A small image VAE, trained from scratch: encoder arch convformer.
Rows from block 9 of the encoder, named by matrix and row number. Rows with one number belong to one neuron. Each number is 50 + 15 x the weight over its row's rms, rounded and kept within 0 to 99. All counts start at 0. After the name is the row's rms in percent of the matrix's.
# gate: MLP gate (encoder.blocks.9.mlp.gate.weight, 512x128), inputs 64-127
# fc1: MLP up (encoder.blocks.9.mlp.fc1.weight, 512x128), inputs 64-127
# fc2: MLP down (encoder.blocks.9.mlp.fc2.weight, 128x512, transposed), outputs 64-127
gate.273 046:23 58 77 71 46 41 61 41 66 70 51 45 37 48 59 26 43 35 51 52 73 45 35 29 56 46 51 43 49 57 41 62 38 36 65 27 53 41 71 53 45 40 49 30 53 58 51 31 58 45 53 81 65 20 71 59 47 22 30 61 61 19 29 38
gate.274 025:62 75 54 37 36 57 66 44 44 49 36 52 37 34 77 56 56 52 36 63 56 59 39 19 66 60 52 22 64 66 64 59 57 63 68 61 46 43 44 61 45 64 47 50 48 74 45 46 91 18 45 49 49 34 53 40 37 66 65 63 75 43 52 25
gate.275 021:48 49 39 63 46 52 59 58 53 55 38 58 54 36 62 38 46 38 41 49 77 47 40 45 65 63 71 40 41 48 27 35 18 58 54 60 42 39 56 53 52 44 23 51 63 27 72 35 51 66 62 75 45 56 44 47 32 15 42 61 45 34 27 43
gate.276 047:13 34 75 62 36 38 76 40 54 43 40 45 56 35 63 34 42 55 43 44 44 55 31 32 53 55 68 49 64 67 63 68 44 55 20 14 48 29 44 48 26 71 49 56 61 55 52 73 44 65 52 47 42 34 51 65 52 66 40 43 38 35 48 69
gate.277 042:53 48 31 53 77 49 59 43 55 58 58 81 58 70 57 71 53 70 68 59 30 53 47 65 57 47 48 46 27 44 43 58 30 38 35 39 58 45 52 64 61 58 71 66 43 67 31 21 56 41 70 50 55 59 73 50 38 49 69 78 46 66 43 59
gate.278 099:34 35 58 33 41 50 79 53 21 41 29 51 42 48 37 61 51 04 60 67 62 61 32 48 39 70 45 47 57 46 76 59 52 49 50 71 93 57 41 73 70 41 70 68 35 79 68 44 61 64 50 66 80 48 32 41 45 32 40 44 47 66 54 73
gate.279 071:77 41 45 75 55 31 71 26 40 44 35 35 59 50 42 88 61 59 47 48 51 33 40 41 35 57 45 42 63 47 55 46 39 75 75 83 55 51 64 56 60 39 82 45 32 53 42 36 69 53 45 45 25 22 30 62 53 72 39 52 53 59 36 55
gate.280 106:70 92 52 62 66 46 58 56 49 53 69 57 32 28 49 25 51 24 48 61 71 54 28 43 25 69 64 44 55 40 69 18 42 39 34 63 52 50 71 77 60 57 54 41 56 61 26 37 42 67 51 54 42 50 76 33 45 25 37 57 54 46 55 52
gate.281 090:21 57 39 64 54 42 37 39 43 38 60 52 36 59 45 38 59 48 65 29 59 38 54 42 59 32 45 68 72 51 67 44 53 64 45 54 48 64 40 54 53 28 56 54 40 89 69 83 69 37 50 49 23 67 29 40 50 34 42 88 51 27 49 54
gate.282 050:32 77 47 58 65 56 55 45 72 62 55 46 29 72 23 32 47 58 31 26 29 25 49 52 56 65 39 70 32 38 65 46 47 46 58 36 82 47 73 77 53 80 67 63 52 44 41 75 46 62 34 69 57 37 57 48 32 29 32 54 43 63 67 44
gate.283 080:39 60 45 35 51 55 47 51 59 52 72 41 46 44 52 31 47 64 23 48 40 17 43 47 64 66 34 51 61 27 60 77 56 31 31 63 55 25 37 68 37 50 44 56 51 26 61 80 83 48 30 63 40 28 54 54 74 68 74 67 41 37 91 32
gate.284 114:53 50 68 62 41 41 88 73 55 64 67 46 35 41 37 39 60 60 49 64 73 30 22 45 39 78 45 43 58 44 65 68 39 38 60 70 48 39 71 30 26 39 43 77 38 27 72 61 53 53 57 45 50 60 37 31 33 52 54 48 53 34 60 74
gate.285 114:56 83 47 57 63 49 66 69 65 50 59 56 57 60 30 40 62 23 46 53 49 91 41 43 77 38 64 81 50 71 46 38 63 61 32 32 46 43 36 46 36 45 65 33 28 41 29 40 56 39 64 66 50 02 67 64 47 56 53 31 50 49 59 48
gate.286 136:07 45 59 60 58 82 66 65 52 59 43 41 52 21 60 32 07 61 69 29 40 46 49 63 36 58 53 74 34 47 55 65 47 35 59 52 56 73 30 81 56 64 48 74 32 52 58 52 57 49 34 32 61 59 50 62 35 38 55 32 25 52 40 54
gate.287 007:59 77 36 44 70 49 54 50 34 70 44 20 38 40 67 60 38 62 65 68 38 58 65 77 28 39 63 42 50 60 34 30 47 31 61 67 56 33 57 62 21 42 39 27 61 26 47 35 73 59 47 60 44 32 44 70 35 27 39 61 59 54 44 37
gate.288 109:51 38 56 62 48 48 64 32 44 74 54 47 44 60 55 48 52 34 41 49 33 41 26 45 63 59 36 54 81 61 49 16 50 50 59 53 56 42 67 50 55 56 52 47 21 43 63 55 68 42 32 25 51 63 52 31 30 34 27 40 60 68 59 50
gate.289 116:44 77 65 52 34 45 64 43 44 41 58 61 55 56 51 53 76 42 33 62 23 45 40 37 46 41 66 62 18 39 34 62 23 47 45 38 58 42 57 60 50 53 51 70 43 38 64 42 35 59 62 44 56 61 66 70 45 55 62 44 49 44 60 43
gate.290 136:62 72 69 56 86 71 30 42 66 32 65 54 52 59 61 64 76 47 33 55 22 44 40 42 37 50 67 56 83 80 48 34 69 26 64 64 36 44 55 40 67 58 62 76 36 55 22 41 26 47 88 48 40 68 49 46 35 59 46 53 42 44 81 19
gate.291 088:60 44 42 35 63 49 74 51 55 38 50 75 50 47 52 48 66 30 46 61 78 61 51 56 53 52 37 49 57 59 32 31 74 30 52 51 45 74 64 75 47 41 65 33 48 28 16 56 45 52 48 67 50 57 26 62 30 55 54 54 46 73 46 59
gate.292 105:68 31 56 51 69 39 62 46 50 61 60 50 36 45 52 33 62 73 58 77 62 57 64 57 77 49 59 13 54 73 20 54 35 40 54 51 17 62 58 63 83 44 54 47 52 60 27 40 62 40 66 63 31 75 60 47 53 57 56 37 40 54 47 67
gate.293 048:52 54 65 67 37 61 31 57 33 68 42 36 22 33 71 47 40 38 30 38 33 43 61 48 83 64 58 47 67 52 79 46 61 84 41 56 77 49 45 44 35 79 40 76 43 45 60 41 65 62 41 34 55 30 57 69 44 27 50 73 56 28 47 76
gate.294 088:27 61 53 45 67 51 72 55 45 25 47 46 42 53 65 58 52 58 74 38 67 91 51 45 57 39 52 47 61 74 52 70 34 44 54 47 44 40 49 42 60 06 35 50 26 72 44 53 35 47 45 58 60 49 39 17 44 57 61 23 43 89 24 24
gate.295 007:61 69 19 33 72 55 61 61 33 61 52 51 70 41 39 59 33 26 43 58 34 53 42 47 66 51 26 34 61 44 49 21 30 25 70 70 50 62 42 21 50 65 43 69 50 51 64 24 56 60 68 24 85 68 50 72 06 35 59 42 18 59 48 40
gate.296 028:55 57 39 71 32 40 39 30 72 69 47 36 45 40 50 36 35 68 57 73 41 21 71 49 55 78 57 26 68 36 38 32 49 64 26 33 50 41 64 47 49 55 68 46 37 27 25 83 56 74 48 53 56 33 46 55 62 48 55 57 53 40 58 61
gate.297 021:52 46 62 53 48 46 55 31 36 31 53 66 65 43 63 42 56 29 71 00 72 27 20 49 46 51 31 45 52 90 38 58 53 43 60 52 65 58 44 31 15 32 40 73 46 57 51 40 27 32 63 58 48 50 16 46 44 56 43 80 70 56 71 31
gate.298 008:26 59 74 48 43 53 64 51 62 60 78 54 29 32 38 38 21 29 59 21 59 35 52 69 68 53 44 62 58 66 72 46 67 44 17 56 86 53 22 68 56 50 43 89 53 71 32 45 45 80 46 61 64 28 45 36 44 36 02 50 37 52 42 34
gate.299 063:53 49 70 50 72 24 67 43 43 55 51 52 37 53 38 65 62 58 81 64 71 47 43 37 69 56 38 74 38 59 51 35 44 27 51 46 36 44 78 72 36 66 40 44 32 34 68 41 73 60 55 42 51 61 51 78 44 55 64 54 37 63 37 42
gate.300 158:46 56 71 71 60 70 44 56 77 41 31 50 19 68 50 56 39 39 44 58 38 45 48 39 50 54 61 68 78 78 60 47 42 35 65 15 61 31 48 29 30 51 48 23 53 42 47 43 75 63 16 48 32 51 31 95 57 58 53 35 60 40 57 26
gate.301 007:49 61 42 60 91 59 47 43 41 57 73 66 38 35 49 37 43 42 54 51 61 79 39 40 45 50 44 36 30 47 59 40 30 70 53 53 35 46 58 43 56 31 49 25 60 39 60 57 20 21 32 43 41 28 25 48 53 84 44 31 34 46 42 65
gate.302 061:35 74 57 78 57 49 50 41 37 78 59 26 57 73 61 44 45 57 60 44 40 66 31 57 13 49 39 51 40 41 66 53 29 30 52 72 42 46 46 61 18 52 28 44 37 60 35 24 57 37 41 40 91 32 38 38 53 48 64 40 60 62 55 52
gate.303 130:90 66 45 32 59 27 43 39 60 39 47 25 21 50 28 31 71 37 43 33 65 36 57 61 48 35 53 67 58 46 48 51 48 26 72 55 60 33 50 64 18 40 68 74 34 84 60 42 25 62 60 62 64 79 54 54 53 49 55 54 66 24 48 23
gate.304 040:36 33 48 72 46 44 52 53 35 57 44 57 68 57 39 24 45 38 91 67 86 54 58 63 30 53 35 71 44 53 70 44 47 65 82 41 57 56 59 55 48 49 69 46 45 34 52 58 44 59 53 17 20 46 53 64 65 37 69 50 37 64 43 56
gate.305 032:28 89 64 49 26 66 69 66 40 45 48 53 87 45 58 49 44 40 38 42 56 40 56 39 47 42 71 67 12 54 29 55 68 58 50 23 66 40 44 36 47 52 62 69 59 42 73 35 28 41 52 67 49 47 39 75 20 47 60 64 44 51 64 33
gate.306 118:63 57 33 77 54 37 43 40 47 76 67 53 53 63 66 50 74 61 34 60 50 39 31 48 46 46 43 64 40 32 55 53 08 30 59 39 14 31 65 61 47 74 51 58 50 56 00 11 55 51 50 35 38 32 46 30 47 43 37 56 57 56 60 35
gate.307 074:54 11 61 34 62 45 45 38 29 47 60 32 83 44 17 59 79 61 44 57 65 44 43 67 39 44 32 50 56 75 44 26 60 60 46 35 54 51 83 53 47 42 59 67 36 47 65 54 36 48 62 42 32 70 37 61 67 67 26 49 44 16 43 44
fc1.273 035:28 56 66 80 35 56 53 26 63 55 50 48 54 36 55 32 55 35 57 55 67 63 35 30 42 35 48 29 52 63 52 47 42 42 60 16 66 55 91 44 48 35 54 40 48 66 39 47 71 38 64 70 69 21 60 64 52 16 49 64 85 41 42 43
fc1.274 027:53 54 26 61 53 64 60 71 26 42 43 41 61 51 40 61 65 47 56 59 56 58 64 59 45 40 32 68 41 41 69 42 57 11 45 54 57 62 83 80 58 78 58 54 26 53 56 44 41 62 40 47 45 38 64 50 54 55 38 42 37 75 45 60
fc1.275 013:33 63 36 70 69 46 47 40 49 37 60 41 77 37 58 44 57 20 27 52 57 43 41 42 40 60 51 46 41 41 39 37 45 77 65 62 65 55 54 53 57 36 54 62 66 54 67 46 56 60 92 78 53 62 46 40 46 05 40 55 55 51 41 33
fc1.276 033:81 44 36 34 57 63 32 73 50 54 65 55 58 75 49 66 64 44 65 62 59 65 74 69 49 27 41 49 41 52 26 22 76 55 68 54 48 72 57 44 50 42 61 70 37 49 53 12 58 52 52 50 75 60 42 30 49 40 57 59 57 34 51 33
fc1.277 044:42 42 41 40 26 54 19 48 59 34 68 60 78 69 41 34 48 41 40 45 38 41 48 75 61 52 45 71 73 79 29 30 55 44 56 33 71 74 34 63 67 46 44 26 53 51 41 92 43 46 52 60 51 26 53 55 42 34 55 30 47 62 34 29
fc1.278 109:46 36 31 56 40 69 37 40 56 56 66 55 28 55 64 43 42 06 52 52 54 35 60 54 46 55 50 66 46 18 64 48 41 68 92 32 68 48 51 39 52 64 48 87 57 36 71 48 49 65 52 62 34 67 74 56 35 30 63 44 56 45 40 46
fc1.279 097:38 65 07 33 32 51 21 70 46 67 40 28 62 43 31 54 50 71 31 43 52 42 76 57 68 45 57 64 54 58 62 33 49 70 47 72 42 61 32 20 26 53 38 68 66 49 58 62 36 65 48 58 54 70 31 60 42 45 49 46 50 24 55 57
fc1.280 082:33 22 44 42 28 53 40 61 60 42 37 54 66 64 62 75 49 67 54 48 51 53 73 59 64 51 47 66 20 68 29 72 57 41 75 25 75 49 28 28 45 49 38 75 46 20 52 66 66 37 42 59 56 47 23 49 55 72 32 56 52 56 51 39
fc1.281 091:64 63 55 36 30 52 58 48 38 48 69 51 06 20 57 81 57 50 23 61 41 33 46 50 33 59 18 66 65 44 63 61 40 67 64 44 45 43 40 50 43 33 62 58 59 55 47 38 65 90 36 64 51 68 34 61 48 33 40 59 64 32 42 68
fc1.282 057:41 75 37 54 52 57 57 47 74 61 59 60 39 61 61 54 41 57 66 49 45 47 32 70 63 32 54 38 31 58 55 43 78 74 89 56 71 35 61 50 44 48 43 51 14 27 43 60 39 34 51 63 26 48 37 60 84 61 48 58 40 47 65 26
fc1.283 080:43 51 43 86 56 31 65 69 66 52 63 51 59 72 37 62 51 41 71 61 57 43 21 60 59 29 35 50 24 43 43 68 64 18 53 50 68 26 51 63 61 56 60 65 66 48 43 73 31 41 55 43 52 36 35 59 69 44 68 51 27 59 63 31
fc1.284 107:56 58 58 51 47 48 90 62 42 54 72 34 42 45 28 58 64 57 51 57 67 23 25 50 44 84 41 41 58 45 76 65 45 40 61 85 55 33 66 36 35 44 44 70 41 40 64 48 49 37 54 36 44 52 49 33 56 56 51 63 44 39 71 68
fc1.285 128:45 82 62 90 58 31 46 53 71 46 54 53 41 53 43 62 76 38 45 53 40 48 40 42 80 19 56 56 59 95 37 19 41 54 33 38 54 54 61 38 45 45 60 46 22 54 32 16 39 57 70 84 56 28 61 60 38 62 53 60 51 66 45 27
fc1.286 140:34 56 78 60 64 62 72 75 38 60 36 75 46 35 61 39 31 30 50 41 88 37 43 52 37 63 53 73 34 57 60 56 63 45 47 28 70 65 15 57 75 64 51 61 58 50 47 29 38 33 55 37 41 59 50 62 58 61 55 64 18 39 50 68
fc1.287 006:41 27 59 58 39 50 47 68 86 34 33 39 34 33 30 72 44 67 56 46 41 62 62 74 77 48 63 46 56 61 41 47 63 51 77 33 62 58 60 45 51 63 36 52 73 59 53 35 54 67 68 66 27 76 60 21 45 30 38 37 61 34 63 93
fc1.288 119:25 51 57 37 14 48 36 42 44 60 39 44 54 47 53 34 76 85 54 44 26 49 40 64 46 58 57 29 77 69 56 70 42 57 49 40 61 52 82 57 38 76 45 65 34 49 68 58 62 32 55 18 35 48 56 15 46 39 27 58 58 58 42 53
fc1.289 143:25 57 37 51 50 60 69 46 51 45 52 36 81 35 67 51 43 57 51 39 46 60 41 40 25 50 80 43 44 27 56 68 46 68 24 61 72 62 36 46 67 43 64 30 74 72 60 62 53 59 41 50 52 30 45 52 13 42 56 39 42 38 10 69
fc1.290 140:30 66 26 72 34 34 47 41 40 54 30 28 19 54 45 56 39 45 59 45 52 68 62 48 49 35 24 51 18 53 60 64 25 49 60 56 42 25 48 47 59 46 35 50 54 38 29 48 34 76 40 62 37 53 47 62 63 46 99 31 58 51 70 23
fc1.291 080:68 57 41 41 61 56 70 40 48 49 36 51 49 53 56 48 68 37 38 55 65 69 45 63 62 39 43 33 52 47 23 25 75 41 39 60 49 74 62 58 62 45 83 41 41 29 25 60 44 65 54 49 57 41 30 52 33 44 48 68 41 70 49 66
fc1.292 081:57 37 68 65 59 19 61 50 52 56 62 42 39 47 59 47 62 84 46 72 55 48 56 39 75 45 71 05 33 68 36 54 31 51 33 54 37 45 44 83 88 40 69 30 49 48 24 35 43 53 47 63 27 62 55 46 57 44 62 37 60 54 67 50
fc1.293 053:53 57 39 24 68 40 55 51 73 47 47 62 68 65 35 47 56 59 76 65 62 53 38 47 20 30 34 62 43 62 31 34 47 32 56 39 35 57 51 33 57 30 69 09 59 53 35 49 26 43 53 56 50 74 44 30 65 70 30 26 38 66 48 46
fc1.294 097:57 86 34 26 66 57 69 47 63 32 63 46 45 51 51 66 47 51 43 27 46 82 51 28 62 61 66 73 41 60 52 34 34 75 54 50 41 36 42 33 49 10 37 53 32 71 47 30 18 35 50 71 61 60 34 49 32 30 48 54 53 56 12 49
fc1.295 007:43 63 41 30 37 39 48 41 52 33 49 28 19 64 35 36 52 38 50 58 43 43 38 14 46 43 40 55 39 56 47 31 44 39 47 36 59 78 64 63 26 31 61 51 51 46 35 26 41 88 47 56 70 36 61 66 49 68 78 48 46 55 56 29
fc1.296 029:55 57 58 29 39 77 42 56 50 54 52 15 53 85 87 57 45 59 34 23 45 29 36 77 37 43 40 63 52 45 43 66 43 32 48 72 73 37 27 35 65 57 34 46 40 49 72 33 39 41 34 37 49 38 67 30 54 38 49 68 59 47 34 31
fc1.297 015:81 59 66 51 48 60 69 45 65 75 52 22 40 61 56 53 63 70 38 99 23 50 76 43 53 52 60 50 43 05 63 38 65 45 37 63 61 55 62 61 69 60 42 36 79 42 49 64 72 41 38 19 50 47 47 49 46 48 60 47 31 49 34 52
fc1.298 007:34 45 82 52 41 50 48 63 75 43 81 40 47 76 60 30 44 57 58 67 49 29 32 30 45 53 49 51 62 48 69 50 58 34 42 59 61 55 37 53 21 48 52 50 56 67 65 43 62 75 69 71 30 34 66 62 55 84 39 74 43 72 51 46
fc1.299 082:35 31 19 22 51 52 62 86 45 35 61 28 46 72 24 45 57 34 55 33 72 78 48 43 45 33 46 54 45 21 64 67 14 65 70 64 65 40 31 49 46 30 36 77 61 48 49 44 43 68 33 37 57 40 34 59 58 27 49 33 59 50 37 54
fc1.300 165:51 56 26 45 46 44 63 36 28 24 62 35 55 52 55 62 45 64 36 47 44 55 47 67 71 41 61 46 16 49 89 43 74 48 51 45 54 41 52 71 62 53 83 47 40 69 21 42 38 45 80 45 44 82 56 59 77 45 33 71 66 50 53 40
fc1.301 006:43 59 44 35 27 65 37 09 17 65 68 53 60 54 55 55 40 40 71 69 50 46 05 63 46 64 67 50 52 37 80 55 48 54 49 44 51 65 43 71 52 60 66 41 46 59 69 46 56 55 38 47 42 31 54 49 32 66 77 55 38 50 63 55
fc1.302 077:77 39 33 45 59 56 64 19 65 19 66 41 47 40 56 65 72 39 46 73 62 40 59 27 39 64 28 45 71 34 31 42 41 29 62 64 37 45 58 75 54 34 73 63 40 67 35 58 46 63 25 31 50 54 67 50 62 60 25 62 77 66 54 68
fc1.303 138:78 65 48 41 43 31 47 27 47 48 53 13 32 38 34 45 57 56 59 42 60 30 53 57 42 47 51 55 32 11 53 59 45 30 83 62 58 28 55 76 24 53 68 82 44 70 48 34 50 70 33 78 50 78 59 34 40 58 65 37 52 41 49 40
fc1.304 058:31 57 45 48 54 67 12 63 48 51 55 51 58 78 53 46 44 42 37 44 28 41 24 58 58 60 29 64 42 56 75 44 66 46 84 67 85 39 56 55 32 86 23 50 54 43 64 42 51 36 28 53 54 52 24 47 38 24 65 53 33 51 59 42
fc1.305 031:42 48 54 71 56 33 36 38 22 72 43 48 49 53 26 70 46 40 67 56 49 57 60 35 54 66 43 70 68 69 52 61 19 21 63 71 37 67 74 33 47 67 37 51 50 46 70 34 57 43 55 49 42 49 40 37 45 68 39 56 35 62 36 59
fc1.306 134:49 59 77 43 29 23 28 53 44 64 33 64 18 41 74 38 64 23 61 56 26 64 62 52 44 49 35 29 46 37 54 40 66 33 22 63 87 62 67 39 39 30 32 44 58 40 49 25 52 58 53 45 71 50 63 51 65 45 58 49 73 53 57 76
fc1.307 069:36 65 33 65 49 52 49 63 68 57 35 70 12 62 69 24 28 31 53 50 33 65 55 45 69 64 71 50 33 30 43 77 42 36 39 59 35 55 22 43 61 68 44 30 49 58 31 39 57 60 48 65 53 37 54 49 53 48 75 38 62 81 68 59
fc2.273 042:59 78 33 56 54 15 29 57 45 61 29 62 55 51 55 52 35 32 49 63 71 60 32 59 29 37 57 64 49 53 71 48 48 37 56 55 57 30 36 44 46 37 65 62 31 75 70 63 61 67 18 58 71 38 67 57 32 67 49 44 36 32 42 54
fc2.274 024:29 49 59 45 39 57 57 39 82 55 65 46 80 71 35 20 56 39 37 16 50 48 58 63 70 57 72 50 35 34 38 53 31 55 59 45 35 69 57 43 60 45 28 51 69 36 10 47 27 49 39 52 61 65 65 36 56 42 59 25 54 64 46 44
fc2.275 020:56 71 50 54 61 46 35 41 29 53 19 47 40 38 32 31 39 30 45 50 63 69 41 66 30 37 57 73 63 57 41 47 62 47 59 69 70 27 26 52 39 59 42 38 39 58 94 49 64 60 42 62 67 42 70 80 45 52 17 42 46 35 53 66
fc2.276 043:38 61 51 80 55 72 62 76 41 29 44 62 53 71 55 52 32 59 41 76 50 39 62 63 48 38 53 54 55 33 35 40 61 60 52 55 61 45 33 18 74 57 41 37 31 42 35 61 66 22 58 42 28 50 76 59 40 42 45 81 53 70 68 34
fc2.277 031:39 53 52 34 42 73 68 46 71 73 45 49 31 49 74 32 67 63 27 54 59 45 60 36 46 45 35 55 28 52 34 57 59 50 52 29 45 66 47 51 73 73 36 70 49 67 84 36 47 40 58 27 37 44 43 53 67 47 44 70 60 69 42 56
fc2.278 074:57 41 44 72 40 37 31 54 46 52 09 55 37 40 57 58 64 49 58 59 62 61 47 47 22 50 78 47 49 49 59 50 36 47 52 53 76 35 43 51 25 39 63 51 48 80 88 54 51 60 58 40 59 41 40 53 28 39 48 40 53 49 41 60
fc2.279 052:48 51 27 40 67 59 81 50 45 69 49 55 30 46 70 27 81 48 53 56 57 49 34 31 50 40 42 63 44 57 41 27 58 48 56 27 37 48 50 57 50 54 43 62 55 79 58 45 69 51 55 24 27 18 35 51 63 44 39 55 78 82 46 33
fc2.280 139:42 22 47 39 68 57 61 52 36 47 63 56 66 44 28 43 65 58 71 40 44 54 69 27 50 50 59 42 57 54 40 43 36 72 48 33 46 68 56 73 57 52 31 55 45 64 43 55 53 39 48 23 43 74 22 36 77 23 52 57 59 83 60 34
fc2.281 078:78 63 51 55 27 43 22 52 32 32 17 48 49 52 80 39 44 40 49 51 70 38 57 52 38 39 38 51 61 61 59 56 77 45 60 59 63 38 27 71 54 80 37 43 39 53 87 46 65 50 63 51 48 43 61 46 31 46 37 28 48 16 48 44
fc2.282 054:19 44 55 56 44 53 61 63 63 29 58 58 41 64 59 57 69 47 25 51 66 47 66 55 58 39 50 76 34 50 38 34 49 36 65 35 38 74 49 50 61 66 33 33 38 34 08 52 69 47 48 40 46 57 57 26 61 46 59 58 44 60 47 42
fc2.283 063:40 36 67 49 41 55 48 60 50 31 51 45 70 60 77 59 45 52 24 42 65 28 56 59 61 46 47 67 42 55 45 53 33 33 85 24 35 72 51 57 77 44 39 44 44 38 26 57 54 44 44 29 55 53 61 40 64 38 72 42 44 54 57 29
fc2.284 118:71 63 68 50 52 43 61 58 50 41 31 40 43 37 44 52 37 69 51 52 45 57 43 59 69 51 36 53 56 85 66 65 65 29 59 83 48 48 38 25 36 58 48 43 58 29 57 53 50 50 48 56 49 29 65 53 36 46 36 29 37 09 59 52
fc2.285 100:53 42 42 37 41 53 77 25 52 63 58 43 47 53 20 37 39 55 55 28 23 53 42 50 67 77 28 57 56 40 31 80 46 53 45 65 21 42 76 53 73 33 56 54 77 34 36 57 70 51 47 49 30 58 34 31 66 46 60 50 44 34 60 61
fc2.286 104:60 65 55 65 55 49 39 69 79 25 28 57 24 46 20 37 63 52 35 38 47 38 30 46 37 49 75 53 44 40 40 42 66 54 80 50 45 47 60 61 46 43 25 55 56 85 62 65 68 54 55 29 58 26 66 63 67 24 68 31 33 71 36 29
fc2.287 008:47 64 52 53 35 59 25 48 55 34 44 45 37 54 29 53 54 62 54 51 52 54 79 52 49 41 46 41 51 36 73 41 36 33 40 26 69 30 28 38 44 30 51 49 43 37 57 45 40 52 57 47 45 63 48 48 28 49 22 54 47 50 48 34
fc2.288 094:57 26 46 72 69 37 64 65 49 63 42 59 33 49 68 39 80 61 58 59 61 46 39 34 58 39 39 71 49 46 30 39 49 55 49 33 75 46 73 67 43 40 31 32 51 67 55 41 51 51 47 56 43 52 46 49 76 49 36 57 56 56 51 53
fc2.289 087:74 38 52 38 51 48 60 16 48 43 45 64 31 62 35 48 62 33 45 44 48 33 60 59 42 70 21 37 47 59 53 31 45 30 59 54 40 77 28 52 50 63 63 68 54 48 32 36 64 43 45 51 36 29 22 53 87 66 63 31 63 59 54 43
fc2.290 111:77 59 62 40 55 45 48 61 54 40 27 55 57 49 43 39 67 45 67 31 52 37 71 49 65 44 75 38 48 76 83 57 61 51 53 82 66 37 29 43 42 43 38 44 52 49 51 64 71 33 39 22 47 41 35 75 56 26 46 29 26 39 31 40
fc2.291 068:39 60 70 62 46 55 37 56 44 69 57 36 50 52 23 75 30 47 56 09 24 50 47 47 53 52 55 52 47 28 55 84 16 59 32 55 57 09 51 39 60 66 59 26 55 37 70 42 38 48 38 45 41 70 55 38 40 75 54 60 34 18 64 51
fc2.292 072:51 33 13 60 57 65 49 67 65 59 50 46 49 43 51 62 35 47 88 29 22 62 15 34 73 57 47 51 50 37 65 68 44 69 50 52 49 14 66 53 46 76 77 49 55 33 99 52 39 55 54 53 47 43 53 37 44 70 44 54 50 32 66 49
fc2.293 054:36 54 57 61 31 68 16 60 39 59 48 34 36 41 59 59 40 40 34 34 44 47 62 51 76 69 74 47 88 62 52 44 33 75 43 70 66 55 43 53 47 55 40 71 65 52 54 52 50 54 55 50 59 55 31 57 47 50 76 68 50 27 65 66
fc2.294 065:62 56 51 26 23 43 35 41 40 32 65 32 65 43 40 51 38 28 50 24 47 53 54 38 61 62 58 43 77 48 44 44 59 45 56 70 49 31 27 40 56 57 47 58 56 49 15 60 71 60 37 60 44 64 48 28 65 78 65 59 43 24 68 17
fc2.295 009:28 48 53 63 74 55 46 38 45 47 64 55 41 57 39 43 27 69 47 34 38 54 84 68 64 45 64 55 58 41 70 53 54 41 20 40 54 54 42 25 86 45 44 48 23 30 49 47 41 57 63 64 62 51 51 26 42 39 73 48 58 30 49 47
fc2.296 026:29 61 76 42 48 33 25 47 53 41 35 42 44 57 45 51 82 45 51 80 67 40 67 52 54 54 54 59 56 51 39 45 59 50 46 62 61 56 47 36 70 43 22 60 54 58 17 51 72 33 60 64 40 57 43 87 65 38 54 51 39 35 45 04
fc2.297 021:41 84 41 66 41 77 67 66 29 43 50 45 53 81 56 44 45 47 40 62 51 55 65 47 64 00 53 67 20 40 33 52 40 46 61 52 55 75 37 64 39 59 18 37 41 47 16 50 72 40 57 52 37 71 39 42 51 45 47 59 51 91 44 48
fc2.298 008:37 69 57 55 46 54 45 52 54 61 28 37 49 52 23 55 58 57 62 38 55 61 91 60 48 51 57 71 55 36 35 52 34 39 39 66 55 45 16 35 53 34 51 47 67 26 46 43 71 53 59 56 83 62 49 27 25 44 66 29 53 26 39 59
fc2.299 052:49 43 36 55 62 43 56 40 54 56 51 56 59 50 55 51 87 42 64 66 45 66 44 43 60 42 58 51 54 71 68 18 36 59 49 75 58 63 37 37 56 57 61 65 57 54 28 49 67 49 55 68 42 26 29 39 67 48 64 42 69 66 41 41
fc2.300 160:39 40 71 47 56 63 50 38 46 55 54 64 49 51 52 44 46 50 56 57 49 60 57 67 71 45 49 55 47 66 46 61 45 59 26 41 16 57 71 53 54 53 38 15 78 00 38 49 13 49 49 47 49 31 33 33 50 72 28 56 66 42 64 47
fc2.301 005:48 36 74 40 48 43 52 72 66 65 43 32 42 69 51 24 67 40 42 59 65 57 51 73 52 65 74 75 56 34 50 60 39 43 32 58 63 66 41 23 31 45 16 18 69 32 51 60 70 60 69 65 61 75 27 32 15 52 42 68 58 63 47 68
fc2.302 059:24 52 49 76 55 57 37 48 41 45 52 17 38 59 50 61 39 50 40 45 63 90 44 50 55 47 60 61 37 38 44 59 59 60 39 65 33 38 54 60 52 76 37 54 59 49 73 35 32 73 87 78 37 47 61 16 23 49 27 45 65 23 82 51
fc2.303 184:58 72 53 48 54 26 41 41 52 68 43 83 36 44 67 46 43 36 55 59 68 59 44 67 42 48 52 41 55 72 78 44 56 33 45 58 48 40 37 46 55 60 58 40 52 26 51 46 29 59 30 55 64 28 30 51 25 71 34 42 60 28 43 41
fc2.304 038:27 55 56 66 82 41 41 69 38 27 48 51 42 70 20 46 75 29 33 47 59 57 80 53 43 25 76 49 52 46 51 37 58 41 67 59 58 67 38 29 55 48 39 31 37 68 26 91 71 61 52 48 41 69 61 64 53 41 44 53 47 52 40 44
fc2.305 030:62 34 42 55 56 72 33 94 58 60 40 35 54 61 52 43 42 31 26 41 50 62 43 49 72 36 84 54 59 50 30 53 57 66 24 40 90 15 40 75 26 66 35 45 58 48 66 48 25 57 60 56 60 64 53 51 35 48 37 49 42 39 75 70
fc2.306 105:49 53 58 66 43 62 52 72 54 23 30 38 20 30 35 25 54 80 19 55 61 35 56 62 41 41 46 51 44 55 29 75 82 49 89 61 63 59 39 59 50 66 22 54 44 63 66 53 75 42 71 53 66 51 61 55 66 20 53 52 20 52 43 40
fc2.307 075:69 48 62 10 24 71 53 58 55 49 57 45 54 67 52 48 71 65 21 28 32 38 64 39 56 35 52 42 30 59 36 52 68 50 61 70 47 54 35 47 51 61 19 44 49 43 39 36 43 39 58 68 54 34 52 45 87 42 63 42 38 57 36 73